config = dict(
    model='audio embedding model',
    train_examples=39062,
    gain_aug_db=10,
    hop_length=320,
    moe_every=1,
    experts_per_token=2,
    conv_stem=False,
    optimizer='muon',
)
Rows from block 2 of a small audio embedding model, named by matrix and row number. Rows with one number within an expert belong to one neuron, the router's apart. Each number is 128 + 32 x the weight over its row's rms, rounded and kept within 0 to 255. All counts start at 0. Numbers have three digits each. After the name is the row's rms in percent of the matrix's.
Before each expert's rows are labels from the 100 clips, of 14848, where the router gives the expert most weight on average: "lies over" is the class under the peak; "top examples" is what is common among them. Only what is clearly more common there than usual is listed. The data: synthesized solo parts of chorales (CocoChorales).
# router: router (model.blocks.2.mlp.router.weight, 4x48, trained with AdamW), inputs 0-47
# up: expert up (model.blocks.2.mlp.up, 4x16x48), inputs 0-47
# down: expert down (model.blocks.2.mlp.down, 4x48x16, transposed), outputs 0-47

# expert 3
lies over: D#5
top examples: violin; note D#5; note E5; note F#5
router.3 112:122136096102132112116161112102129056173062125164162150130048125131139106090133159160135131110103197159175123123134141178132080181166155155141133
up.0 100:083123132205104151086088106129144137063078082128075152160156111124100141131112133114150081076139150055076145146104076117126141122134111146112161
down.0 107:124078167147107141115206128080140202196054098111116140135138122109115151079113109124141146126157121105097158155124110112092096156096139139186090
up.1 104:124175095146122144117060180139144124149130138176162106147102163151046111066114121157145127094129092088150077193160081140092116130105112156142121
down.1 101:136132124130155164155229073159131156181126132151127114109102133126162054156124085129122130153127128165056142116138096123103138124150077083091090
up.2 114:160102131167105129125165127123136058151082145124107141145170135138162108144099081156113144093126182076128135183128031142169123160112073152135098
down.2 105:137149143132133163154113149088124191189111113156127090089113127126150197118153149082135055194134140166080137137141086113127124077115131185160148
up.3 075:130113096105120001129185112142120124176109130137181129130095096130114113098094144116130063134164126137130157095069086119108120174159124147126123
down.3 078:118177100132146122170133143123141074132106109060156082120197102127093094116124076155139140150107140044179087127113115152123120075104115107085160
up.4 095:147145079105122093143187124130140107079105045137174122040104125169168141104141118101160126116179116125105120124096113155122174078156118084144109
down.4 091:145088132108143104128061110146102108104079131096157113131051145122135148094117151114119030111195127117156141135155088092171141127125166109170158
up.5 094:133110158083125088133084090136106178104184105133143122084123145158089129146109178102132111142145098098164072059126135147101112161106139198146195
down.5 096:140160058119119113130181122114136137147154135116109118101171121144107136146115121135122235180080119088195108115121137132100148139187106117091189
up.6 094:120185136120100185142120128135127181149140129099129201121084101115132058126122108092115172101144170177123150088143177091130184161122171082127102
down.6 099:120171068133148124131173113171126114148157172119139131161122133135104123196147174127115056149128112114162036148122116101170161170125115153086081
up.7 119:168147158136179114115150091139119115108156124102114120197132103144110128181080150124143139097112181215165108057123113068133153104144122114088091
down.7 128:137095100169108105099032122117118223123113133200118120140150115118116125124129154059120104128168128141064112146136151128161095120110163151096119
up.8 089:107119101097151096161139187146138110186175144135130141106103104120171143152138072138150123146118134209140128049121167056110130149125164105075126
down.8 071:124141075139139171095111208124121137229107130130110130167084114179125075093148138073122083117146142111112113130160086112146092144121139165152098
up.9 091:087097190080151104139164122162099133147162129128140157169176177136136118176099113123133086093082142122075209116101084130096115140133187129099134
down.9 082:121173140155117108147071122142121110171043126109074109116165135081149108089131099208118087119065117184122108134138111146143144090143135121126182
up.10 082:137133079093150142155069171146143082124083125068122147111055083116118122115104194088112140119136107132131123127166155130082159153181092083083112
down.10 087:139081108176100134052106130145104115051179116171166107121104154106100127146122088036143103141110138117162101124137142096145149141121105066129153
up.11 110:163111073112129100086109182134124091094130147119139140057117089107152125113068127085140129186153168125077152052138136142105132143162121183085140
down.11 128:123106131132081141158159168129123027045210121044152147120141126142103112128095106092134136130158127102146146134124129108127127143112151104095091
up.12 089:148127109111167118100164087136142112138122068126147088170085116121144175128089138146174066113121058130136130065088080144161119106194125094087116
down.12 077:136114126186132099130128151089119109145128068118105158098168119186142123089130102130159054096139141098181048125146126139106149119171120143064073
up.13 110:095066154112153100087084105110136079122083138135144172161099117148158119113174144095135108110105053132102133158049144103185146108179129119139098
down.13 114:122092148104117153171088136104117149090106087154157168123242130132109110115147124115120115133081124117110227117135148161115124094086165137094130
up.14 116:145134039158115148146195106105085122149127120132158123165112126147124110123175095122122118156151175036122057121153136142178153113148175136113120
down.14 104:123166155099095147162115143131133150128062124152051163051097123108158157157117095132124099176174134171102190145134115145098105114140139090171168
up.15 104:157081159147128090128213148134114126151052083147115161109113115149155141089099114161131127136162045061102089130116148146106151124119119095114168
down.15 111:132124158126169150130047109077116165095095172115126173110225122098145177139122119125128105085161144139080107150123109101099129146148087111182149

# expert 0
lies over: silence
top examples: tuba; note F3; note G3; note E3
router.0 095:158097088107152123138127122155152113142171135116139122171094136158073130133147021126145149167052103081143108156109112068088150118137084107103133
up.0 087:130145126104136145168200066138086118146091117144171104128122173133139160077124085105097164064102082164077149085093110134147083125120130139133183
down.0 086:108095120151150111098009132167142127096056149112144183132149137124128075155137155116143177112112133107144140117121094134108117094103120095197156
up.1 093:114088073148105096138102093126138152193163131116112162148059144113076111117119163129121142084208117147143124139091074123059155154102100145159137
down.1 095:137051139167147150113098136120130136117156142149079083083119121120089122091094204157136220156163134144143145114135123117099111098153112070168158
up.2 114:111194147102162145108156175131112150118126156144129117110131138145130139060146027083106116128119142160094148065182145096152134153107076128120177
down.2 130:141082119129130120109102101132121065018081099087140140139109142117105087116135087156130113103135140059202108119144117103129114124139150143115191
up.3 098:091127131123137123127093137197124141121130139084130141156103130102151133114067104125123158094166064162166123123043180111137136109132199128055102
down.3 101:126090064113138096104103101141131191094065126141175110135188114103090163144161077104142111111103141142163104142124116130120105159105200086080089
up.4 095:108170092153136169119068140085155107125171151127143120145188121160046115121097097138135133133144191175108172081168170135110123116091094150166151
down.4 096:108194088130112091087132143155119134116190076078083097134106108103144156103120178126116171127171126126141123114151155150166185148131162146216125
up.5 096:161104125171124126133139160102120101101123105078132166110125122103207129168099158141113078150173181127128110224147094120193140159090103110132113
down.5 093:110112134176109107137131127134141125151095156048187177143148138142080058133114137196113076121125113091177162135140130073093170136150111091142105
up.6 096:092153201102143068131130213119103137119123149134118031110065121109154151094125180148139102098148140113113125152172110151090118103142138137108129
down.6 095:112137163067088138168128061125139134200141141131149134140100129136138097120108159176116097121089123214075157158148129149063151133141158135175102
up.7 127:162124124118154129106148186159140131104160074061106151075126111115114112114103031092161131167123096132112106130168179107173138135084078116101137
down.7 122:124169159151119115144165111148115051047106113129116139129188127121135096173126093119129088092105119124151122159138128149158136134111151140043044
up.8 082:113109107129100124123101055116160125199107125141134134121098139134071139072149080154161102061114118076125130159185135132133095084131090126195156
down.8 083:149137130180121117112098118132124104088123152133130076185040120153160126104128229146134139175137115157132125147110126102172131133157136078103191
up.9 095:149156092101130103125118108140128087136104110110144193093174134113164143170146196097142123137192130133206110126144105159102122210114071100127129
down.9 081:142131092101136149141170125092123130190106150127033150117140157141111163095146118162125093115170141097118161140131140056083140140135055166179101
up.10 121:155139150134115142118072156110123134184102123134097110146107088143137165126075063116141101117213150053101121140102137131129196140154155118137063
down.10 106:123177094117101127174086151144125098062222166084107182163133125103134106155084120112124190143115144159122150128140141135103144106117128078072149
up.11 087:101131137165106133165107183116106143069126121116127106099140133111167129135103149125104122115123196042078137176100101165142190144070190149136121
down.11 098:127191143182135095111104154093100074201184161116152107136154139200119096157139146167129093142165145063168143096137138140122103133121081120123112
up.12 088:103171197103181116116144161169124143164111144154114105127114143130199158102157128130056132067091075176101084125142137137152105130139174166154126
down.12 097:152103105164080125172185045119109149115116120092115109169137128104097054163144119151127184131105136126164151102118092164081145099139106138197127
up.13 094:094160187144189157115095080132128149135135103155160154084065091153155111100136128145091112084141095180159080116118100103133159090172091119185120
down.13 105:112197118136121138234139158155132125157138102150108160139131117170192148074126112105130135109123105050074121131137153134155102130090121140072119
up.14 085:155164163108100170085138089137176130129089118137165124162158144074130103113153195118113141102141167195126049096172105152141141090103095143150097
down.14 083:141109153115173130079143155126132145183143177210076137145117114108189095158122096079119154143158132134109110099120137168150136172120119171209145
up.15 125:148157071094078147121144134141142133117160107100116135111137160125071122091169196090119181142047160107144164122188134133134126081129090087094104
down.15 115:133113154068130123131179149103126160077155142142116139131067143106118156152121128066134237098113139133102110118137138135086132112075125208130110

# expert 1
lies over: A4
top examples: horn; note A4
router.1 089:084103180140104176104173088123126172142122091192158081174112110129185157171147168121122139096157109089132153137070089116092153120112116108122182
up.0 080:167126173199151101125134133147175160119122134156159087075065130092125133132159140148092111154184108179126134211138111151130119193120115105163124
down.0 080:146101145118130105102144194114113127133125132126114073108112118086169171041133046157113124122170129180208134107107137124123103141121134156160172
up.1 101:128119148135120111125185144133124120092103097128132138111133137146216125113197133143093096091115077106088165157195153107163139072126073092084160
down.1 084:116107118128148124115048217153141193087092130080103097106118123121085107093134162139108202110126140124165100143130124127155111119144110164194131
up.2 104:141081153175098101134148181120139137067115105166088153183101107153051147119070163098107103178117102141139117175107120149182147110148135168151127
down.2 101:113217091145064151121106163159118141062201069108183142133130131103125116074146129090133117092149121119122121148142122117154126132135116126124054
up.3 111:124156147070101143136159159110149141166126089125100140115148171096069123107171140136114180109053077147114186176188125119114104098098091102112160
down.3 118:146146090055122130064123087125121124141094136134109134112106152130187114198149107035123117152073161155105105116118111104099181105111113169118115
up.4 092:112126101112147161163123090106121119165123145095135126128097136142091116133108098149131089108084182134102156099110097078110119059055107136071221
down.4 092:114110114136142127147077156177138092085114099148129093148129159116142123143106238085126132181164093177144118142115122104149114110115155059160182
up.5 104:150086111124155124169137090131131127123129120081155167154051055141118120121097073132132072114182155113128093132095127141114167165149061132151069
down.5 097:117114140122171126094103137125127081119147127211144108153082138161116188205111116088124226131090131150160109126101148116103126077132115140111098
up.6 102:166090151152158143112151105161095107215089135134160172117066129128149139113132184092158082155191087125128124130097157132118144191106135152112085
down.6 101:151057129072116153119219098122111117197173076126086111114108119097159116136130119105120163121152143136118131111159138123091143128089155187090077
up.7 087:145116118110164132155184058100140125098106091140138064118115102119066134108143199120141141093144189162135115163119143141101134125115138185206153
down.7 089:106083155162098116179080083145118151219142085155134159109150133141095120123169145101111070131095122142176124154119099109111112162124147115050094
up.8 109:153143191167160113161153195090135141079093160170153122117159105138154148088154140125122124235126105107127101124118176135160138105184115141102132
down.8 098:146109180121115109166115177094117104000154155095103130136097113172117141104130102158127156089154114169110177155112114133119157126169098132116158
up.9 113:134110086110147102149204152100131111105099057093120116103125119108144109121112134133084088164166148127129122020164092147149142141102161191144124
down.9 102:105160132158141139148172229106121231167137152117135115110151116104162130096120164092125166114188123142092200128124118124146140125139131120158120
up.10 102:131131170126129119136135192148127147149080138174130161103140096144182119086138138089108093195146082087193124116118179180131165094170145123082098
down.10 110:133161132098145155118122103159127102031088111121132158140196126102147179127095214088117183120148135129075116138117121172145145116139140157094160
up.11 122:157065132101109123158085141137138156175125137140125100130099137150143130076178143120119087076130056073131091167097168145200098143118167118174147
down.11 123:121177098156126133147147149132137230078200149065122126148200120123116150090108128125150147134196122104146148149122162119150092120132128114165162
up.12 090:120147107132138151163128107126123106100097111161147160140138178104098107145161179113147103144054126145179163144140137093051145098119092081035117
down.12 099:125177122159137150105082150132127050116035134070122166128152116118127128137131184151127079110128137096068143138130132142118151177152103114077178
up.13 087:162138152069122140067103153125144128089119109130116083139164140089216121101076113128106062179117149160076146142153177152105136106123162110108153
down.13 083:109065170111042114110109143132115121177141134094133132126156131123125187110089134139135124140149119063227134152146112103151116155060150114126150
up.14 095:083151101125128155136110149123121111103134116090120217053113143097104101119112125122159155148098128100161227158141196124143135073122132121119162
down.14 110:123043154123151103126175033135124092171140143177104155185162129124114117128125161102123117128158107172204115141123115131108104181136154139108111
up.15 091:127109088114129138081096117191132114132091114101104131086134166071105121125067077095114143155122145172113155123056192103112120090144176130131071
down.15 100:126124154143128105092184117104124126039075116160209130181178135108105099133116080200116127092122119137177139152118115125108118155095128154155104