A small audio embedding model, trained from scratch: widths [48, 96, 192].
Rows from block 5 of a small audio embedding model, named by matrix and row number. Rows with one number within an expert belong to one neuron, the router's apart. Each number is 128 + 32 x the weight over its row's rms, rounded and kept within 0 to 255. All counts start at 0. Numbers have three digits each.
Before each expert's rows are labels from the 100 clips, of 14848, where the router gives the expert most weight on average: "lies over" is the class under the peak. Only what is clearly more common there than usual is listed. The data: synthesized solo parts of chorales (CocoChorales).
# router: router (model.blocks.5.mlp.router.weight, 4x96, trained with AdamW), inputs 0-95
# up: expert up (model.blocks.5.mlp.up, 4x48x96), inputs 0-95
# down: expert down (model.blocks.5.mlp.down, 4x96x48, transposed), outputs 0-95

# expert 2
lies over: C5
router.2:111171133162118081044116129120146116146145132170114151111215126140125115118093138157084185184163064101174119133091089178142114086170141208158138166109146097130087110100141116181147118098164093170153135133113142134118156088102131107141099120139143169094146080137121161149066178160111139084
up.29:185119149122174132077140133132161165163152136171133189200149132131129144116111113181154152111221087124154175138099148140120097128153161122186101109125109124073106096163157067138159133114119178124148118115151123134101160116144056128202112124093149123148152141082128057144146117079156067135
down.29:140127098120101136131172208197021120126125207149075145128123116158134144049117122153093156089150160146177031092179071121121137128083167118121119092122089140143158107116125134100105104151100115112129088081116123161149127096143103058135128121129132108118127122176118143140125110144135121097
up.30:154159048136118172101125152126100157090113100145109065130140141092116176097139117080088084087104121162133115127078136091182127128139145166079138113094103147040182142159115130129155091151164144182183117115130147163187142101143089136120074177110135139096174160124112171101139159109083109181
down.30:184105121089118155098146146120057136134135107098191130188103098102170180110164134148116128132098177147135078094070100164113092159139135091098149129172131137100088081065105101137103122133107156153110167148188116152178113119156114137128137171142192145040154098062112106109123133111099174130
up.31:143126169164134142135114121197098077114188130128111087112115130128160128103110147143109189115124061145096132125106132131155156049145107136168118140207173174105116093102159171122113113156168110148250143125160138073089085122120165163171105145150168159127146160128111154140140135174124099103
down.31:163157169066152107060135104189120123129148089168082084188110151151130147192136149105157134111146121122110195059112115191118137137197082132128135137091174128136150164150128141098125103106080114142092050093111115146170119140156125092082116126106112124084124136111159121098099137116056089100
up.32:116153134136172090131111127190144142151132113111128101154083120090111104112136171096053196147111069117098102130119148148099140136135131136170111142170133132149149133084137066122158121046108176137148116121123107103072144116115102094128081125132151161133157173129120112175128127093000130149
down.32:135154127147175136190112179128102126134120091165121145135117178122116166188120117128124106182121193116142123177137137123142076128170023118103086170109149232122075151146134168150114114127122155128186100090123094196151157070117119083108121119118149125130124143107084100146124181152112139120
up.33:077163130163086147137159171093116130181156132060149162128125085099105162157139121108120171099084108116141181100169161097114135189108143108072086121140110056131069077090120159114134084121160074090187111092107106154118126174142105189130142115139100163082167096137139106106101156136102177145
down.33:089185179165182094098123118127191125156108105167157141136108123170129183127138130174083107105114055117117156125139076063162114131157082095142165115103155132138113087101151102166135142076093166089105103068136118136108154167079122148080109120092086155183155156108134186152129085100165153157
up.34:135133115185138131142134106112137137172153173109108183138118158119131098124087137146030140134143141141104166121161138108083099110129127177165090142096107109136127125174130129109139081151157148152203175179111137213058186182124137114114118117141156182116153087092082151054151156136156139089
down.34:085116085133161129093098151137195157124113158160144178065157101139137159154187130069188136130140105138140043058115148142068167129127129128137174082127212118131137099119115181152117100137101109134112196083124122150139130121109160134113126108124134113166171136054101133133113065113111139155
up.35:153130145199093141123147125167147118153193106167139131114142178149103091124079092207113156130181104159147173149127099074096149142125083115171133127167148057200089186091133145131132135135136090139196118117137069135148122146153141144106160114149180134091135110119189112148165173104135078139
down.35:041124154176154125208130144130208135117146161152097135162098134160159122106152134081090103072121089152112145086243085098080198133108108119131171185126143168139154121130114105113112097158124152106087156164151124143134120097137168131140111126075090110149123126136140104125112135163104085112
up.36:124138085169155107155155155104192146099106138106116084067132123072099119121156216113056130081131081146119131077158171098131148126114147131184179102129154104176170134138121151108154153054115123113110119127155138168066116147109110073143065118124115128153166125116153114167146107123039136130
down.36:107106158105170134155167143225101125121142130086147085177132136096144121159133093252153080134138121116092174083084152158111122134182085102106071182210110187132160162120129132120127128091120127133094110113099122155094156138139146111148151105076163141106180118142144124129160127132116155130
up.37:095160080105083208123139151103126154147185125117127125164162144159064125154160089142146070142108161118114143108129088117210112095076077119070063134161147091165092156110120147146096126169121184124108148166167143082132157157136120122178114162081119137116078128141170097127136130192104096125
down.37:134162112094097186071093129172124130142113172123131058115103109118132081158123131123160097188119099130135107106107126189247166137159115107118086100104152158131133091109126142108143115138114157152112086219120087140040131083090141119127110120135150151104170127085090122104091106123129125173
up.38:140191095227100135194101200142159109075118147139141103149100144135123131112110221120135131158128156138153111137062119119098133082111125107150140114091148122123109114128099141135141117113107121150124112141143111000113137106057120139084126150127130127156142171138073104123117131152139177179
down.38:173147203090148109154113130148124138133118065119132074226079107137149107200137142126145115093109110106124080120131120143186067124111139130122192222089040124149097140131134075132165158126118116127075135146120108123150133153120086145119143154078166136115096132167095134133122160107141111105

# expert 3
lies over: silence
router.3:120134144151139202164108083135151146057099140114166076052159112145128120119137097114141090149104085119092146147068150106159123096114135116148094085148135149103130098095138099094130160144108093172058183086137149149133090118135142156118079069163097124147108132157180103176089089150129213164
up.29:088158087175139158120115147114088192098124103125141176130080168117100101108191110153070113124109107084134048184157062112154185131158118172117184130118130107151117147096138148136134157092143097089152119108151107107147094133156130173129150132154107091070083148170077171129138070064149135110
down.29:187085112149161159146165117161164131124122172116255144059161093098068137112124138142125142096156100130108085066109160126120088117142153103159129179195106127109119090162114188160128147124149141197136122095120138128154112101133109135112146127180164124137126133099141124148175135125170063146
up.30:118113183142095110082154118155163162117106155181147075104131148214148115118080072091085102115124106094189120099165112129169081197113088084167149161115173104142101117132133111082138118128065184143107112173124120157150119081149140108106150162108143125145137168160145146116158134166111217138
down.30:077129155139135149134116116089174130113110146095136108145150124102116120188111128239089110170118202154170171095231093096108094127104155144141150089183164141116044090115130135095137142133186094146151126165170144101102146163095127143122124148164158149116160134165118161148104140146117103101
up.31:122116159135106178142134106172136130177126140128137153171164032079099169066109114178178115036143157157137103130092128111158112142142170142155096136080097194106106161150144176080149164131123139138157147118113123114173161170147123102139114097102144098139114176100145176167091091190120148105
down.31:078089151132112107142080071158125139119153159092149048138100199135127097120139125170112152143113113159098202107130115168084121145137131133138174142191194186129189149116140139168123079171105186097122122173093134089092107086182133130133126181074126113152116133104176150143143124140146130078
up.32:046180186078200159107110153092120101152136132197084108128137132113081126155126146138107105097090173099165173108084095128126117115156155099123103101067155095120070202177109150123097136167123118144146083097130132109086179154145101127154136110157162120186073116139112139104159108084113142136
down.32:127094128134140134091218142137090124097128151080112108087140098191068127104125131121128194191176102154152053095159113117115142131104115128098063155165147134126186123148128092152109153161140135102161150171115138080075090103134083136088139074107088127082077112076137121107109189142129144138
up.33:159095161140093125118118071142133184138092122073140093149127102131113097139141146074149140138148164120063095094098141085121121120096156131168115150136102175142070168161105131137158135092131098074155124160104114165123132126166143082141088077125127169142131170087082180132127172019130096206
down.33:160189112155130123116051110116142118115123175161093144092135127093166189161126134072112104101140131125150061129089105151126103125124170133122182112134181123130027120117127138089123155092153134092131141166121105096193143183113137153153131079134149109248122131158167130152125099107142134145
up.34:113120184109145085083145172148120166074064178153138050094155136090074094113107148068087107118152130098116099106138106192190131137131174128092154098133188154126081115162122095156129130157187082147112138144121130158206107120088123133082155147151171099153125106154164139156114112085127144126
down.34:090081123163159145097113096157086120127150119118021140089093158053114122185148142108164135135123148137035124169157171160121085101090173122133207134120153054135074140127127132127130154153087124117116155198096140140139122099126149128159118103139134103125101116177081109128132143123125144182
up.35:115159102109148132083157126085115107096114125124158102108082117117169101140100200151089108141093227123087138128175110082137180133147135069103147091146135086140127179117137164120088102106166127122115130140098087051156147073096128170116148180133099145146144128174169076124059142175145163107
down.35:150116178159198144085139153119138136129127073090104149089114115130144212093126128063144138129121091100131084149148109132104038113135154115163139160151124147107035088124140124133133112107103103120147176146108125139141138080092154103188135057130096130057082161142091134131142183147153167118
up.36:164166119099139140117161014164097150182173117140117118119149115133119182119117108141159151122089124126104160159157135113092116096103152146106121156095121128130157208214117126131085113136122132064173156097122135071123105132059106167141122136154138129140146112131148125102057093170070064148
down.36:216083117133173111177171136136128132122127093158105107100144134133092139128119156138073124141113147128134221097043062131092112094186119098155101147143090095119188119117110172185111158132132113133095082165154069170082133125129151152131106107089139135137112124157124176127129186156123085169
up.37:109050125174117096140085125087141116183139101181096164144168122159144106116107169155163158172183154141107081144159135166137086173132146160058088150128135167092086105155187042099143096112117137121123091082122119166167174091139111126111127157106129067162088104136116114119120170105138104165
down.37:119237099149139098145119164096118132120121155138147138140121078166093152141117134105113106110152128172183107109137183162102071121108124131126205150057054098127141106122115108124128134099116091151156190111116134068160120179088204137111113156107170105085101155134077138131123169114154083148
up.38:082128128146177097140150114174180170136105131148116109162170136128092091137108110132109118173124063115123177081130165076080098085126133092123147113146144121132113183150123111174144120108129123053182147123102155187164071149094159130182117104161117139071121118170129077117148093189199113178
down.38:145121152078079146130108067069136116139144114129134055095113112138127131191146119111125106157138082142130180091133103109158197137137164149120108099089178160110064142112133101124117202100161130121147071137149162167170154162158202144070140125112095132109127124222122101103143147133167165112

# expert 1
lies over: C#5
router.1:135154120066109059142152164108100151164101102071189133116091126183184168131123143075121102087119187154093103119129115085143146196113141111094084073133120137102107106115098159146109124149126212111089138199092117101113090140127116154108143098145140137129145137126121111088162122074130046164
up.29:029159140134155131139159115126093119054122110171132134146083066106086160156097176121158137037103150084120119136135150101101199104105093103085141082068108093130104152146116149136119095155097141076107180120125107112165081132108110080129104139120110156071110090143094099135134122101100140090
down.29:119166135231151124186147093089147118126129127150154157158130100108152151098082096053117112111108114126127067083127131191155107131179022130122156114152017177137162145122140126081122090127154113176137116109149133147144139165130128128115129123138097157118129131136128083136133153109134080172
up.30:133143067186172127124157117066126099072134125120133147103114114111137118108075091190109098155142098165167150095129136130138137095183044086164131129119141127134156053171186091115152099117098140146108112064126104108138182119117104124113107092099147095164127071107150095111188175138182162097
down.30:092167134155127155163115133111126134120152131090163126181179116164134144028122127146100164166088142138160115115062146161144103134125015142172189125162187062117184131107148091158094145081125126121184131136138130117172107158093165113114147122146182123126121135091095110125177129113157103128
up.31:097142110141125133141150158139148122172118136109080095145148107145156119155121189134152123175113218120026104116198110094159115149093138153154102147119174123087106108093144156108152133173159121063127061098148166086146155124154146109154082098132088131150072124070185117176133104130081136149
down.31:126119091136210132089122125125060125119128141129180152101149126134096139139152140155172155146141175099143063152052097073051153127083085128133098083134170070138094125114127112129134106111150171114176054063075126092167095128113105133153126162107154125190174127120121114118139177126136141115
up.32:118102133185114124138158088067187095113169131220138108114137105101118165151074127178184069136153123144138141079098128137122158103127114103199185160134116158116121154118153166066120103119148109118162177131130129128136104148094095072137114115101157102145108173105109068074131099154099139054
down.32:155129064046065112131169146116152144115129057154184194091136063160158097123121093155140087122102142102122163177079161136116196125134107123126146123099106148120162117126124138225160160103140102097095055082176140111145098173109164150155124140117124136133127146133117157141140087128123158132
up.33:144101157120105157084124075107155163159139034110127166104137136152110191118131147079143098151135066104119140159159144131058104112133192164144120084185120153096149076104122158119141138114177066088174098204104116125148131097092128160117142095126176123106157149168129084154130088163108115164
down.33:114127105061156118123149137113232128120135088062086150107129093077134216096144135133120142151127118118153065112106100166053061139051121140123144059138112115148130133088127136129137122130157159115133141097142109125140148156118103140132122145109101134201142134105077088093185149146143171089
up.34:127181130153145145160155104126034116132100141139143131134163101072144153080101170146147071064131125104149083163146142066125128194091113130121126167163112143087107126167115158176135092170137127102172130116110088120146149195146144097069174119163119090159134171127058066125100156120110162121
down.34:087160078081139115201161031109183130135118128107157119132112141120108074154148131180127166099162150148152111069127105115127234124108093125145102131094179156135072144108142140108124166084107163153111061128127126114126121091108133123127133116186110121177156100171167077146102150156137150156
up.35:073185153169140109105119139168152096140144116164150148091158108136073127139167121125093151142160082144163137130092151147127140159097137158089119154166151137153154055097107116159141153110129167104112144213159110138100149175102129147165119143137175165185138212124114188073100145124192084071
down.35:173152076083134135105122170171098111119130138126163074166122112123080165147126126183112127171114138131160116163100118089111095134076138150138096117197192209142148090116131107148149172158139148128151097101085122093167124140136078134089116149106137129031167116165128148095109180088095059125
up.36:107115125206204083134151110102145081096140119159158118137121098195129089175140160175169155113150153134144143097182128099094083111125125127098132127192101194161133119046120111137133121154103112121091171162122140084164096138114128158136160132101099162171128084091188077112133093123195145120
down.36:181119084124099136145137147192092121126118087132152160208148119126121155073161127229102126159127169159144124154057151110131139134167058102142076148099076192113148166106125096114118099174115172107090074138137121124126148113126154141155155149133165135107154128157059132137115137172078094109
up.37:143088090121166169121115102135152145113118112143161059131101160130128129107100185086120119171120112157119091103116082159122104080106165133154125107081116119088163161154147099059109089134181093141116181041197165068133118106108141112141141104099133137127109103133130095212074135096125202123
down.37:193135176155175097105123044192040134128113165117067162090117134191137115189126141117182094101124112128116147135113169109133117137130215111156132107147190131128105167134142108161102144125131155163137186144122135137083144135145121135141159139102108127171102128162152142107149074129148050126
up.38:082150089174118090161119123142109060113130120121167121077123112147115118140188118092104104133140089146094119135121003136108075102117069201136061129160149148142153109177101126096120105062128120176119147096129150128071131121124132146135088059098147140138182124151128110078148117119142099133
down.38:140112102132114150108169067154146128125164243108139093162100139062163154101123140138101098028156163126129147079107082085165117127145166141180152151115105098134126120127148123097151096129167120139134173115133176144138132132163119112122150133195141114128194139164102098103099064164081163139